config = dict(
    model='encoder-decoder audio transcriber',
    dataset='read English sentences (LibriTTS-R)',
    train_examples=15625,
    gain_aug_db=10,
    n_mels=80,
    hop_length=160,
    input='log_mel',
    spec_augment=False,
    win_length=400,
    tokenizer='char',
    vocab_size=32,
    encoder_arch='tdnn',
    encoder_norm='batchnorm',
    encoder_activation='relu',
    encoder_depths=[14],
    encoder_kernel_size=5,
    encoder_stem='single',
    encoder_widths=[192],
    fusion='prefix',
    label_smoothing=0.05,
    decoder_width=192,
    decoder_layers=6,
    decoder_norm='layernorm',
    decoder_norm_position='res_post',
    decoder_activation='quick_gelu',
    decoder_mlp_ratio=4,
    decoder_head_dim=64,
    decoder_fused_qkv=False,
    decoder_bias='none',
    decoder_qk_norm=True,
    decoder_parallel_block=False,
    decoder_inner_norm=False,
    decoder_drop_path=0.05,
    decoder_positions='rope',
    decoder_prefix_bidirectional=True,
    decoder_connector='linear',
    decoder_tie_embeddings=True,
    init='small_normal',
    optimizer='adamw',
    lr=0.0023,
    beta1=0.9,
    beta2=0.999,
    eps=1e-08,
    grad_clip=1.0,
    adaptive_grad_clip=0.05,
    steps=6900,
    batch_size=64,
    epochs=28.3,
    lr_schedule='cosine',
    final_lr_fraction=0,
    warmup_steps=130,
    weight_decay=0.0,
)
Rows from block 2 of the text decoder, named by matrix and row number. Rows with one number belong to one attention dimension. Each number is 128 + 24 x the weight over its row's rms, rounded and kept within 0 to 255. All counts start at 0. After the name is the row's rms in percent of the matrix's.
# q: attention query (decoder.blocks.2.attn.q.weight, 192x192), inputs 0-63
# k: attention key (decoder.blocks.2.attn.k.weight, 192x192), inputs 0-63
q.79 089 [122 141 152 123 124 146 144 194  97  96 107 104 131 148 132  75 100 160 158 137  88 121 139 145 136 118 157 137 115 153 132 140 178 157 105 136 161 130 124 138 146 154  90 128 145  93  95 117 106 125 170 131 129 103 174 121  94 120 128 144 106 104  99 180]
k.79 080 [125 120 113 146  99 122 112 127 144 123 152 127 135 171 144  78 145 117 123  91  87 159  97 122 119 128 126 141 153 157 138 113 103 100 117 102  90 128 110 203 183 120 133 127  81  85 127 107 112 157 134 144 101 156  84 144  75 100 139 113 122 145 130 128]
q.80 080 [155 110 109 121  99  94 130 142 128 177 137 141 130 118 139 133 173 110  86 132 135 142 136 119 125 183 112 127 108 115 146 115 119  93 133 125 129 103 142 100 139 122 109 103 120 104 143 155 120 132  77 154 149 174  96 139 137 106  92 122 111 104 153  73]
k.80 079 [145 136 152 123 131 100 154  95  94 140 102 139 126  86 162 183  90 173 186 118 135 118 129 111 149 140 100 107  81 113 118 138 195 140 140 133 133 100 147 148 116 127 149 122 148 132 105 106 169 110 126 138 123 149 147 108 125  98 144  97  80  84 110 114]
q.81 080 [ 95 148 147 159 128 126 145  93 150 116 145 130  99 134  95 123 108 131  87  94 162 149 159 144 130 118 123 130 155 146 146 120 114 141 123 128 125 107 139 138  97 159 120 129 104 126 141 114 155 121 113 115 124 127 165 142 115 146 112 171 154 102 161 114]
k.81 073 [144 128 116 136 155 126 134 132 126 135 145 100 113 134 128 125 111 136 160 145  63 106 116 143 128 115  80 142  92  95 120 149 129 116 148 129 135  89 132 150 105 164 195 149 119 112  94  98  91 101 136 156  95 130 114  97 124 148 139 116 105  98 128 100]
q.82 066 [118 130 128  99 115 112 133 129 122  96 114 129 133 129 140  98 147  75 116 115 128 118 127  90 133 139  91  76 152 113 113 112 151 167  91 146 114 106 141 115 112  87 137 127 125 137  93 178 117 146 128 109 168  91 119 138 131 123 147 148 124 108 143 124]
k.82 060 [125 137 106 144  96  92 127 109 134 149 113 128  94 104 112 115 126 137 176 141 117 132 106 161 120 150 129 105 119 133 144 146 141 168 184 148 141  86 118 119  59 129 144 141 158 174  80 100 174 122 112 123 122 152 134 105 122 168 131 139 123 171 118  92]
q.83 069 [166 150 147 134 114 148 131 120 119 135 144 175  89 119 132 116 126 112 113 157 117  89 152 119 152 119 108 128 110 147 171 145 113 152  98 136 121 133 109 143  95 134 164 127 118 136 111 137 140  92 119 155 133 169 147 112 134 116 105 152  93 117 112 113]
k.83 069 [136 114 104  87 143 126 116 138 169 112  88 117 145 127  88 163 182 144 166 147  98 131 100 103 129 118 135  97 120 147 108 146 171 118 140 101 139 110 143 123  84 125 148 142 135 130 206  94 161 108  89 132 135 158 104 117 162 125 137 160 116  85 116 156]
q.84 064 [107  90 135 142  78 140 143 144 131 120  68 134 177 127 131 116 146 106  93 168 101 139 111 132 123  91 107 109 131 191 145 155 108 134 111  89 116 139 128 129  83 108 133 163 141 125 106 139  87 116 183 135 109 119  96 142 105 126 114 101 115 100 107 142]
k.84 062 [ 92 142 140 128 151 109 160 123 151 152 142 135  85 135 147 136 137  82 130 102 197 135 163 136 130 102 143 133 123 108 144 117 152 134 109  73 122 126 131 155 141 144  99  95 127 134 136 105 156 119  75  83 115 102 142 119 101  81 111 134 131 110 150 148]
q.85 100 [131 136 121 144 130 138  85  90 176 127 159 108 157 113 137  94 101 145 122 130 134 131 145 113 108 106 133 110 123 120 174 112 159 111 108 154 117 121 148  55 124 114 101 109 100 130 130 142  95 144 143 136 106 103 127 132 122 138 150 145 155 180 134 126]
k.85 074 [131 147 142 115 125 161 118 138 125 136 119 168 125  84 176 162 132  90 139 114 134 115 154 146 146 129 161 150 112 133 158 151  67 115 117  93 192 156 158 135 117 140 138 102 113 117  80 140 167 112 143 107 143 146 142 127  78 110 153  95 149 144 128 184]
q.86 082 [127 110 140 114 102 137 137 141 154 149 103 114 145 158 158 170 134 108 104 158 145 177 162 120 131 130 139  99 165 141 130 134 100 195 130 140 119 136 183 100  99 140 147 180 164 121 120 117  97 121 115  71 168 119 113 128  94 144 103 122 125  83 153 129]
k.86 067 [136 144 126 140 149 108 157 131 148 113  70 110 111 134 113 122 121 134 136  96 110 143 145 122 157  53 123 120 118 158 133 136 147 129 139 149  84 142 142  92  53  97 122 186 140 118 140 129 107 108  99 117 186 111 136 160 130 179 110 100 100 130 112 124]
q.87 085 [173 125 123  99 128 127 166 116 136 150 112 137 133  74 116 131 124 119 155 141 138 132  91 120 132 106 107 141  86 143 156 154 125 138 132 133 155 158  92 157 142 121 143 108 158  85 134 164 138  64 145 147  88 187 107 114 176 142 146 101  86 118 115 101]
k.87 082 [104 137 123 126 135 115 122 128 131 116 125 138 113 125 170 163 149 119 133 141 149 102 125 102 121 129 146 116  98  98 122 108 120 138 113 114 117 107 107 139 136 123  98 161 118 147 147 108 166 145 114 143 162 153 113 123 129  94 110 177 160 118 143 150]
q.88 069 [ 98 117 144  98  87 112 131  86 149 116 153 158 135 166 107 121 130 104 112 169 124 107 118 114 194 125 119 132  82 149 143 154 160 137  95 161 140 166 128 179 130  97 134 104 125 106 113 142 112 123 151 131 120 168 116 112 179 122 131 150 141 172 103 115]
k.88 076 [130 160 129 158 121 121 188  86 135 121 130 163  82  99 135 154 172 134 154  87 120 124  97 102 134 141 110 129  85 167 136 144 135 122 109 116 151 143 113 141 120 150 112 175 122 160 174 127 158 118 134  99 127 156 146 133  91 139 126 144 145 121 132 159]
q.89 077 [108 143 128  98 133 139 158 127 105 116 125 146 175 106  97 139 134  98 107 112 148 163 147 146 106  95  95 145 138 106 154 130 185 133 130 122 130 127 118 157 164 159 124 109 101 104 155  82 127 105 158  88 123 136 138  98 105 125 118 109 138 145 137 175]
k.89 073 [139 147 140 134 118 144 155 130 136 158 111 134 114 154 111 122 143 157 113 109 131 120  64 122 105  87 128 122  98 125 110 136 118 111 140  92 146  76  95 151 129 133 100 150 140 134 112 139 142 111 131 154 153 205 124 122  51 109 115  94 147 111 142 145]
q.90 079 [141 119 135 101 149 114 148 142 127  85  74 169 142 128  97 146 122 108 119 155 156 126 124 126 105 145 158 129 123  90 119 125 145 172 135 139 140 126 131 158  95  85 140 175 149 148  89 147 124 169  99 103 160 130 165  82 127 131 125 139  70  95 127 160]
k.90 065 [137 118  93 106  99 162 148 129 131 120  99  99 133 116  90 109 173 119 157 135 120 157 138 105 156 107 159 137 184 142 108 129 100 128 128 132 124 113 132 137 156 111 105 134 122 155 148 118 145 109 101 109 157 143 130 146 135 148 120 126 156  91 135 154]
q.91 067 [112 128 120 131 116 108 137 122 142 113 120 150  93 190 172 121 135 146 146 149  96  65  91 102 140 124 112 151 115 126 140 118 110 139  96 142 156 143 128 115 113 114 139 165 162 139 118 113 110 139 135 167 142 132 179 106 159  99 153 160 142 142 118 137]
k.91 078 [141  89 109 145 127 149  84 169 141 101 152 144 117 105 133 106 128 119 173  79 126 150 109 136 130 123  96 133 179  98 156 120 133  87 141 137 154 154  74  92 118 135 177 103  84 165 143 108 145 126 137 122 163 106  79 126 129 136 161 151 136 162 148 128]
q.92 079 [ 94  92 119 107 146 139 171 133  96 122 111 133 145 179 120 110 134 125 123 166 113 144 106 111 133 111 137 123 131 111 107 109 159 138 138 128 139 137 116 121 109 156  91 103 136 111 136 110 123 130 108 117 151 141 150  69 128 116  87 171 120 125  92 141]
k.92 067 [143 146  71 165 104 144 134 134 142 108 145 104 135 164  74  85 111 134 111 110  83 146 143 112 124  99  97 114 128 139 134 136 121 121 153 155  73 128 112 168 148  99 130 140  99 122 126 124 114 123 136 140 136  98 128 145  91 143 122 112  87 187 103 104]
q.93 078 [119 158 132 127 158 129 163 106 115 139 121 140  83 122 113 160 115 134 107 161 158 126 154 146 119 129 133 127 109 126  95  96 116 105 159 118 139 119 145 146 105 127 152 131 137  87  96 107 124 104  94 119 104 150 138 127 155 120 130 108 130 123  92 100]
k.93 077 [146 137  95 133 123 157 115 155 123 148 122 113 141  84  94  92 142 107 136 137 107 172 142  72 172 141 119 112 128 125 156 113 129 108 151 101 113 124 122 105 134 111 128 110 116 143 157 102 136  97 185 152 153 116  78  94 124 127 161 167 128 131 118 131]
q.94 073 [175 145 138 104 128 128 137  44 119 121 114  65 164  98 144 139 132 104 100 126 126 148 151 151  93 168  95 116  80 159 128 114 137 126 138 128 108 131 133 107 148 127 100  86 138  97 114 128  85 133 124 100 125 139 127 107 125 143 138 127 156 115 133 131]
k.94 071 [115 137  97 104 116 159 137 127  98 154 133 135 115 167 139 111 114 158 130 144 180  97 146 136 137  82 151 125 103 119 137  88 135 142 104 141 151 106 154 159 102 101  89 110 149 140 107 136 171 129 104 139 122 113 153 118  68 103 151 119 137 164 124 151]
q.95 064 [121 139 156 131 119 112 142 121 116 162  85 122 128 155 162 133 146 115 144 138 126 138 161 120  93 137 166 123  97 117 118 108 166 152 137 144 116 102 132  79  63 128  99 168  97 143 130 166 123 145 109 126 131 126 112 100 149 138  92 166 117 135 101 160]
k.95 061 [146 125  85 135 109 168 134  99 137 128 101 113 128  97 150 134 141 142 178 155 108 110 196 151 142 129 130  90 113 137 125 145 119 154 161 113 122 169 164 127 153 109 154 119 126 106 144 147 169 121 126  87 142 119 122 160  70 159 170 122 112  91 143 127]
q.96 116 [129 188 153 138 152 115  88 121 137  87 167 142 145 131  94 149  81 104 112 149 118 151 121 147 145  94 177  96 175 116  92  99 147 135  78 123 155 129 114 132 155 132 108 126 107 130 134 178 128 115 143 109 100 121 121 109 108 117  96 111 103 177 135 115]
k.96 085 [129 117 132 133 114 133 107 139 106 156 151 139 105 114 106  97 112 112 152 152 121 119 144 112 168 137 115 156 144 153 119 172 119 103 139 100 123 108 114 173 102 152 124  92 124 158 114 115 153  99 146 136 143 113 132 124 121 138 157 100 151 134 107 158]
q.97 147 [139 116  94 115 118 167 159 132 110 156  98  92 101 139 190 113 142 153 145 102 148 140 155 132  88 127 121 182 119 129 167 124 122 104 150 109 107 130 155  86  97  96 131 132 118 117 146 123 173 113 102 150 132 128 113 137 119 164 162 125 138 119 126  94]
k.97 087 [165 196 132 130 120 115 132 101 108 106 116 109 185 121 118 130  97 175 120 136 149 112 145 145 124 121 160  72 144 140 129  99 131  92 123 181 143  96 126 129  91 142 101 114 106  98 108 137  98 107 129 103 138  95 123 133 157 122  87 115 125 133 120 115]
q.98 120 [125 166 155 129 136  92  72 128 158  57 116 160 139 126 128 168 116 163 126 140 147 152  92  93 160  93 151  61 118 117  91 126 137 124  95 152 165 139 117 125 109 133  79 161 145 139 114 158 138 157 136  82 143 131 163 129 140 103  80 140 126 139 126 157]
k.98 144 [142 101  72 143 104 195 100 120 155 153 123 138 140 122 168 114 175 132 154 119 118 145 127 105  96 137 103 155 100 131 159 133 101  76 133 129 127 114 145  99 135  99 159 128 114 125 126 134 137 145 134 163 144 129 118 142 137 139 165 136 151 143 122 130]
q.99 093 [125 125 132 145 150 123 133 171  90  95 131 122 112 174  86 128 152 136 151 143 127  93 130 175 100 100 156 161 151 134  94 138 157 133 151 110 151 115 122 116 123 164 125 121 149 144 103 103 138 155 143 100 117  86 163 106 127  90  95 108 126 112 104 121]
k.99 088 [147 133 154 129 141 105 119 178  96 130 111  75  86 136  93 115 140 164 189 111  87 105 151 159 132 147 140 157 138 164 126 106 138 134 128 128 137 102  80 126 164 157 109  84 109 126 135  94 112 110 151 122 137 108 174 124  93 123 133 119 107  85 129 129]
q.100 106 [141 118 100 130  76 192 161 149 169 136 164 135 153 122 104 116 171 109 158 120  96 163 148 114 109 128 127 170 124 103 168 139 136 111 172 132  94 129 141 108 143 133 179 129 127 160 125 118 136 142 130 146  99 108  74 131 152 143 143 113 132 128 120 116]
k.100 099 [123 135 155 150 122  85 126 125 109 125 121 142 126 139  69 144 140 111  83 131 172 119 115 149 166 146 168 115 163 173  74 115 139 184 124 107 126  96 104  99 158 168 122  92 158 123  99 136 106 128 137  93 129 132 108 126  94  99  98 104 111 118 108 135]
q.101 155 [134 144 127 115 139  93  99 130 122 106 118 135 150 121  94 170 127 119 110 151 123 105 102 127 180 117 155  73 180 109  83  93 130 164  66 115 153 144  92 149 162 144 101 120 145  89 133 164 101 101 146  84 123 153 142 131 103 117  86 129 117 133 144 138]
k.101 137 [134 103  74 119 127 152 143 128 132 142 127 111 137 136 156  74 164 128 131 132 116 133 157 128  91 148 103 140  99 101 165 126 111 103 153 135  86 103 152 102 115 123 161 177 141 139 149 120 133 154 112 155 128 150 122 133 144 184 169 131 142 129 121 125]
q.102 110 [115 119 121 135 131 109 110 115 156 106 151 160 158 120  82 164 102  82 107 187 144  88 103  91 164 123 129  95 148 118  97 126 108 141  96  97 113 143 129 138 133 151 118  85 149 133 162 144 115 135 140 111 113 141 126 124 133  96  92 152 118 176 154 151]
k.102 142 [124 130  96 150  85 149 138 117 155 159 121 114 135 136 129  99 141  91 100 124 144 134 100 114 113 141  99 130  94 136 164 122 144 101 136 108  92 151 147 107 125 120 141 182 114 131 138 134 157 144  99 140 112 155  68 110 122 154 149 156 170 138 136 140]
q.103 074 [ 77  82 152 118 120 117 114 148 145 112 175 156 111 184 127 159 123 125 118 131 119 127 130 141 141 104 125 146 223 178  91 126 136 136  82 136 118 164 133 148 168 124 116 120 146  90 131 137 117 109 100 116 154 135 158 151 124 147 111 149 117 121 115 166]
k.103 095 [123  84 145 109 111 105 118 151 116 154 147 134 117  97 143 196 121 140 153  82  91 128 114 174 131 125 118 154 117 151 166 163 155  85 139 151 159 134  95 141 100 105 159 156 137 141 155 131  83 144 132 165 147 107 172 134 152 139 112 144 179  97 123 146]
q.104 080 [141 146 106 117 136 134 153 124 156 162 149 158 108 116 126 106 127 109 121 121 133 140 105 116 124 150 119 124  87 103 144 115 123  92 170  96 100 187 129 157 127  75 130 154 109 128 148 172 123 147 139 174 120 172 113 130 145 123 117 156 152 136 147  90]
k.104 087 [155 170 147 142 149 117 153 129 105 135 144 147  73 131 114 171 114 116  97 102 225  83 105 136 149 129 143 111 117 118 143 121 109 139  97 134 134 132  89 119 126 102  92 129 138 130 127 165 141 136 113 112 122 148 151 127 119 112 109 128 146 110 139 124]
q.105 097 [102 112 132 128 148  92 136 136 148 157 151 142 114 108 147 119  89 127 128 107 117  97  69 105 169 124  96 132 134 150 145 120 141 150 108  96 156 190 100 108 141  96 134 116 112 122 116 139  86 144 139 143 124 103 128  83 137 119 137 150 132 161 143 152]
k.105 082 [113 104  96  99 132 109 103 159 140 133 183 174 150  88 115 135 133  95 133 140 157 166 145 101 152 171 125 141 147  86 171  96 117  98 102 139 108 163 164  92 160  93 149 175 123 116 139 163 123 154 109 124 131 182 102 105 157 137 139 140 134 175 150 138]
q.106 104 [111  95  96 136 132 160 179 124 142 163 128 139 133 105 147  82 131 125 150  99 139 122 130  98 134 177 107 170  87 147 155 138 126 129 153 120 102 114 130 174 118  78 152 147 114 168 126 107 116 157 136 179 109 116 112 122 153 177 163 143 138 106 115 107]
k.106 120 [152 157 152 112 129  85 135 126 110 112 161 163 114 148 102 165 128 112 112 156 174 105 122 132 142  84 163  97 138 118 127  96 120 130 119 121 146 156  93 129 145 133  65 133 141 144 119 172 140 133 138  84 141 149 136 128 102  64  90 130 123 156 171 115]
q.107 095 [102  89 167 133  94 112 132 166 157 140 179 174 130 151 103 133 125  90 111 107 121  99 145  99 131 136 123  73 151 123 117 135 144 132  98  73 122 142 136 161 144 113 155 148 129 153 161 108 110 155 116 124 115 128 119 108 147 126 106 156 127 146 155 130]
k.107 111 [107 111 136 148 144 128  98 117 162 157 168 170 150  85 122 149  92  93 113  95 151 156  84 104 135 148  87 152 168 134 109 137 140 113  98 146  95 177 126 127 185 103 156 118 104 122 138 141 101 158 139 129  96 165  93  96 139 111 136 138 120 154 139 138]
q.108 081 [154 148 123 131 128 115  93 140 109 133 137 137 104 115 168 140 111 109  99 127 130 123  99  95 177 166  94  37  96  93 131 108 153 106  66 123 133 116 101 149 142 139 140  86 138 100  88 133  97 153 164 109 145 130 127 101 144 163 106 150 128 182 139 135]
k.108 090 [129 128 122 114 112 149 127 118 129 137 166 156 116  93 159 165 115 122 126 103 106 111 109 148 101 185 102 168 128 121 155 116 138 126 125 132 147 149 134 101 132 122 146 141  84 154 144 140 152 168 106 151  83 115 132 121 110 133 151 168 185 137 159 139]
q.109 093 [109  89 128 113 133 129 115  79 112 114 143 168 132  96 189 106 153 106 116 106 184 130 158 120  98 179 104 135 133 113 146 130 125 132 122 108  88 121 161  90 109 115 141 134 134 160 144 135 163 178 118 150 100 135 130 117 167 122 137 162 149 151 150 101]
k.109 092 [141 164 146 141 166 119 125 105 129 119 151 154 126 107 111 158 100 139 163  96 134 142 127 136 124  84 125 109 116 147 124 152 152 121 105 147 165 123 109 122 113 140 140  94 155 155 118 119  98 124 124 122 134 141 164 129 116 116 127 115  96 150 127 152]
q.110 094 [162 114 109 124 126 139 102 101 144 135 167 151 159 115 121 116 129  83 122 109 134 167 192  98 106 159 139  94 132 148 143 126 103  99 119 115 114 102 163  81 135 157 108 116  75 115 137 139 118 155  89 123 165 128  94 141 119 138 126  94 155 166 176  94]
k.110 083 [144 142 156 113 132 127 138 139  87 144 102 142  98 106 156 161 110 158 183 171 155 151 174 123 146 112 147 139  93 122 151 109 147 129 124 141 199 132 182 114  94 156 106 111 186 163 118 136 137  93  82 141 140 120 140 127  83 125 123 126 126 109 102 153]
q.111 065 [106 121 178 145  92 156 131 136 161 140 126 108 123 149 174 144 139 167 119 166  95 157  88 129 147 104 136 157 153 154 137 140 130  68  89 120 158 153 111 145 140 142 107 168 125 114  94  98 124  73  92 129 130 113 131 130 111 110 139 108 127 124  92 135]
k.111 071 [ 81 112 119 170 119 152  95 119 161 160 143 123 133 130 169  88 135 138 131 133  69 164 116 115 142 127  91 121 149 130 122 134 129 115 148 145 102 131 110 157 145 115 136  97 119 133 125 104 108 143 115 165 146 134 137  74 137 125 107 129 127 106 150 154]
q.112 084 [132 115 122 107 128 122 116 105 121 106 157 133 146 126 120 120 158  87  92 104 115 159 141 128  83 138 130 133 145 112 123 132 130 132 127  92 147  85 146 103 163 182 116 104 147 152 139 143 120 146 114  96 152 129 100 167 119 103 102 157 198 160 153 132]
k.112 082 [152 158 123 138 116 136 151  89  65 149 120 116 108 143 127  98 125 181 128 119 138 109 117 177 121 134 139 125  83 145 138 143 151 146 116 146 110 121 136 120  50 147  95 146 115 139 137 152 140  99 108 113 112 107 113 128  74 164 145 112 119 118 142 116]
q.113 084 [146 143 111 114 136 122 112 107 112 105 173 127 152  72  89  87 102 136 148 120  83 112 116 137  92 120 152 140 121 102 153 138 131 103 116 111 107  97 128 103 144 147 123 120 102 116 115 134 109 167 113 122  99  91 105 142 110 122 153 145 154 156 111 123]
k.113 088 [131 150 121 109 108 171 128 111  85 143 116 121 146 142 114 133 172 101 124 176 160 107 171 139 134 139 157 166 135 148 120 152 116 126 117  94 126 167 158  91 121 127 102 121 150 125 153 152 133 106 102  93 105 153 116 106 108 119 160  98 131 106 128 171]
q.114 080 [128  87  78 153 140 129 123  89 117 156 109 118 160 121 133 127 113 111  78  80 164 155  97 122 154 124  58 128 170 167 124 128 104 133 130 142  97 152 129  71 129 130 159 129 145 126 157 109 112 110 135 122 147 127 128  94 131 141 134 151 106 137 130 107]
k.114 069 [111  99 115 129 137 140 143 177 139 158 168 144 115 110 146 111 125 114 102  93 176 127 168 131 116 102 150 113 108  75 146 140 124 106 129 140 115 109 107 106 128 111 149 111 160 112 140 128 142  91 100 168 127 104 142 106 137 115 129 158 189 143 169 160]
q.115 074 [146 105 114 113 147  84 134  44 104 144 134 173 154 104 144 115 167 115 128 122 172 148 148 114  80 160 120 118 148 136 124 118 105 170 139 139 102 100 165  85 138 161 140 101 137 147 152 151 131 131 135 111 126 159 105 108 148 116 123 141 126 120 102 108]
k.115 086 [149 149 112 135 138 123 111 138  66 164 101 111 121 113 155 126 146 108  93 119 161 115 109 147 112 108 143 108 110 124 164 159 102 130 110 148  91  91 138 102  82 155 139 181 135 123 114 162 193  76 143  81 143 138  89 125  76 187 150 129 134 167 171 117]
q.116 075 [164 135 114 122 181 107 139 137 108 135 142 147 112 107 107 132 154 157 184 101 157  94 137 114  89 173 108 132 136 128 118 129 160  85 135 100 130 148 107  71 139 163 114  85 145 158 142 154 129 115  66 152 131 127 138 126 112 116 130 132 116 154 133 123]
k.116 064 [186 128  96 159  97 110 114 149  62 132 115  79 131 141 145 165 147 131 113 164 173 136 139 135 118 170 123  87 129  74 166 151 154  91 133 110 109 114 131 103 140 138 155 140 165 129 164 154 166 109 120 115 121 102 126 112 102 119 143 136 127 118 156 132]
q.117 088 [130 128 140 154 113 118 130 138 114 122 127  96 124 163 154 107 159  97  79 135 103 134 142 133 141 128 116 126 182 141 116 131 151 145  98 114 141 133 135 154 127 146 160  92 117 111 127 114 123  92 151 121 129 122 119 100  63 143 115 125 158 140 148 183]
k.117 080 [119 131 117  90 116 121 134  98 163 133 130  89 149 186 102  44 107 119 105 135 111 132 142 160  96 116 124 133  96 144 156 118  98 155 161 107 149 118 127 132 113  90 142 157 130  91 170 121 153 161 116 132 139 152 118 128 127 158 126 132  98 152 146 104]
q.118 078 [101 113 116 127 120 119 113 121 140 119 145 145 166  59  91 156 133 125  78 124 180 153 137 116  95 135 134 135 157 106 117 104 142 118 141 100 120 169 128 120 119 140  99 142 128 132 160 147 137 112  94  90  94 167  84 153 141 135 145 135 165 138 103 129]
k.118 080 [160 154 140 108 173 135 143 100  85 162  84 128 160 126 131 156 135 138 116 162 175  98 177 131 129 120 153 137 108 118 136 155 120 141 136 127  80 138 153  95 150 127 103 138 147 131 154 141 141 128 100 114 157 190 113 113 109 134 108 157 123  81 182 132]
q.119 070 [113 155 137 141 163 166 184 137 139 132 150 130 105  90 123 164 105 194  95 135 101  95  98 149 109  71  75 134 143 109 135 118 123  80 133 108 139 175  73 111 182 110  95 147 153 120 114 109 120  87 149 107 118 119 109 121 147 113 119 159 165 128 126 134]
k.119 080 [ 71 153 155 122 160 118  87 172 138 153 185 159 127 184  75  97  95 114  91 140 164 118 140 140  98 141  88 115 155  84  91 112  91 102 128 120  96  88 149 140 174 142 145 136 140 152 160 135 146 139 130 104  74 115 103 109 108 101 131 113 150 152 140 120]
q.120 065 [ 75 146 165 133 111 152 112 107 158  88 135 121 124 146 170 132 117 183 141 140 105 145 137 122 133 105 108 141 100 116 156 131 184 127 138 140 129 153 107 159 138 115 103 168 119  83 111 102 128 153 152 138 125 105 150 104 154 128 144 151 134 165 117 114]
k.120 074 [118  97 140 146 147 141 119 116 132 142 134 188 124  90 123 129 135 142 170 104 126 153  86  92 130  67 113 153 127 137 100 151  81  97 135 122 181 151 110 149 164 126 143 109 140 131 104 113 133 153 160 130 119 141 146 129 110 104 147 109 128 148 145 118]
q.121 078 [150  99 100  87  89 103 173 129 118 141 114 133 168 113 135 129 150  79  97 102 145 146 152  99 109 151 134 105 135 115 118 127 147 155 125 139 103 113 144  90 106 150 133 147 155 128 133 159  99 128 112 127 146 128 120 121 109 139  87 140 120  79 140 122]
k.121 076 [138 146 120 137  88  95 181 112 128 137 102  91 134 164 150 113 128 152 115 125 150 129 168 138 134 109 133 113  76 147 140 128 178 176 125 150 111 122 115 150  86 127 128 139 124 100 118 113 165 104  94 137 110 165 150 157 159 150 109 146  96 141 126 102]
q.122 079 [120 104 164 114 110  90 183 141  94  99  97  98  71 189 149 167 133  71  95 144 156 145 133 157 136 107 107 114 132 143 134 128 140 114  86 160  97  98 152 142  89 129 136 130 106 128 110 130 106  94 125 127 142 127 143 104  92 124 117 108 145  83 140 132]
k.122 076 [142 150 122  93 115 129 177 106 147 116 137  84 118 148  87 118 106 147 114 125  53 126  87 165 141 122  92 134 106 119 119 101 166 132 163 141  99 118 101 171  78 119 174 128 107  96 116 132 130 101 113 133 140 115  91 135 143 118 134 138  98 112 129 102]
q.123 076 [130 127 140 114  88 127 138 104 132 119 149 132 100 181 110 133 123  89 141 116 145 114 141 147 166  86 129 146  92 120 140 147 158 113 117  81 130 123 133 104  74 139 125 149 142 121 117 132 116 110 109 151 119 151 130 136 185 124 129 141 166 126 135 102]
k.123 084 [141 169 152 124 153 129 184 106 139  98 114 122  92 169 137 107  99 139 127 146 120  93 131 124 134 129 124 127  92 135 157 113 171 142 121 128 157 137 126 143  88 131 115 120  78 142 203 130 168 136 127 137 150 110 153 117 157 136 124 151 110 125 109 158]
q.124 069 [159 138 121 111  97 143 115 121 104  94 132  99 116 139 115 114 128 171  99 100  91 152 138 127 120 118 138 119 128 153 152 128 117 117 149  98 137 158 143  87 112 211  90 161 111 155 140 130 100 134  69 105 167 135 138 116  94 143 142 121  96 114 139 144]
k.124 063 [144  91 124 112 130 135  99 144 101 182 102 119 168 104 149 136 140 138 122 148 164 140 165 146 101 114 119 101 124 115 166 113  92 135 129 123 134 155 122 122 109 118 126 159 129 120 132 154 163 132  64  84 131  90 128 121 101 162 116 153 133 119 129 140]
q.125 078 [171 122 128 137 140 120 117 121  97 100  89 134 117  84 107 138  94 107 162 103 117  74 128 132  94 122 132  87 131 139  93 146 149 152 140 125 148 118  97 117  82 151 177 113 116 114  98 136 119 118 131 101 112  96 136 150 146 149 197 109 108 106 108 144]
k.125 079 [135 105  91 109 130 125 132 117 107 121 126  88 151 186 171 114 152  54  86 210 145 134 124 114 114 142 149 123 122  68 146 130  94 101 138 135 110 140 162 117 159 129 150 162 167 152 163 101 118 144 132 107 137 144 111 118 129 157 146 134 130 170 124 132]
q.126 073 [ 97 112 141 132 114 166 111 155 122 141  92 118 149 194 131  84  90 101 131 117 108 157 127 143 166  86 159 104 131 158 125 150 144 147 119 144 134 118 123 136  72 151 112 155 146  99 114 100 102 127 146  91 174 135 161 123  55 136  95 120 147 107 158 154]
k.126 077 [122 122 107 126  69 155 140 148 163  72 114 110 104 165  87  77 143 177 115 139  69 161 155 127 119 128 120 132 173 137 124 110 105 126 104 124 133 122 151 172 155 114 173 173 113  95 125 131 133 141 143 163 103 110 125 147 148 132 166  82  93 153 119 102]
q.127 072 [139 116 119 124 119 127 137  86 122 115 179 154 120 150 113 126  87 131 108 167 159 108 137 102 133 112 126 128  95 144 144  98 126 101  82 121 151 147 149 158 147  96 113 135  87 118 127 163  94 103  99 158 160 149 162 122 138 144 127 159 123 134 162 106]
k.127 082 [163 142 107 167 127 104 192 108  93 156 124 152 127  82 148 179 132 132 154  94 137 100 103 136 138 147  92 113 114 111 156 148 159 139  93 119 158 122 132 155 102 110 129 118 131 141 126 124 163 102 132 159 104 142 142 129 141 118 181 158 158  99 110 128]
q.128 125 [140 147 136 148 135 119 106 163 135 128  96  93 162 117  95 171 160 177 201 158 107 108 132 157 163 130 154 110 129  64 141 102 156  98 135 160 156 131  67 136 115 128 124 105 123 141 151 141 122  92 142 108  91 119 162 134  75  91 106 102 114 127 114 162]
k.128 126 [111 122 166 126 144  95 148 143 127 143 137  81 149 133 114  80 116 125  74 123 169 119 193 178 134 123 170 121 134 119 126 133 103 157 101 116 114 109 185  77 132 128 101 135  94  87 134 135 121 105  89 134 169 151 117 100 107 119  90  79  93 116 142 108]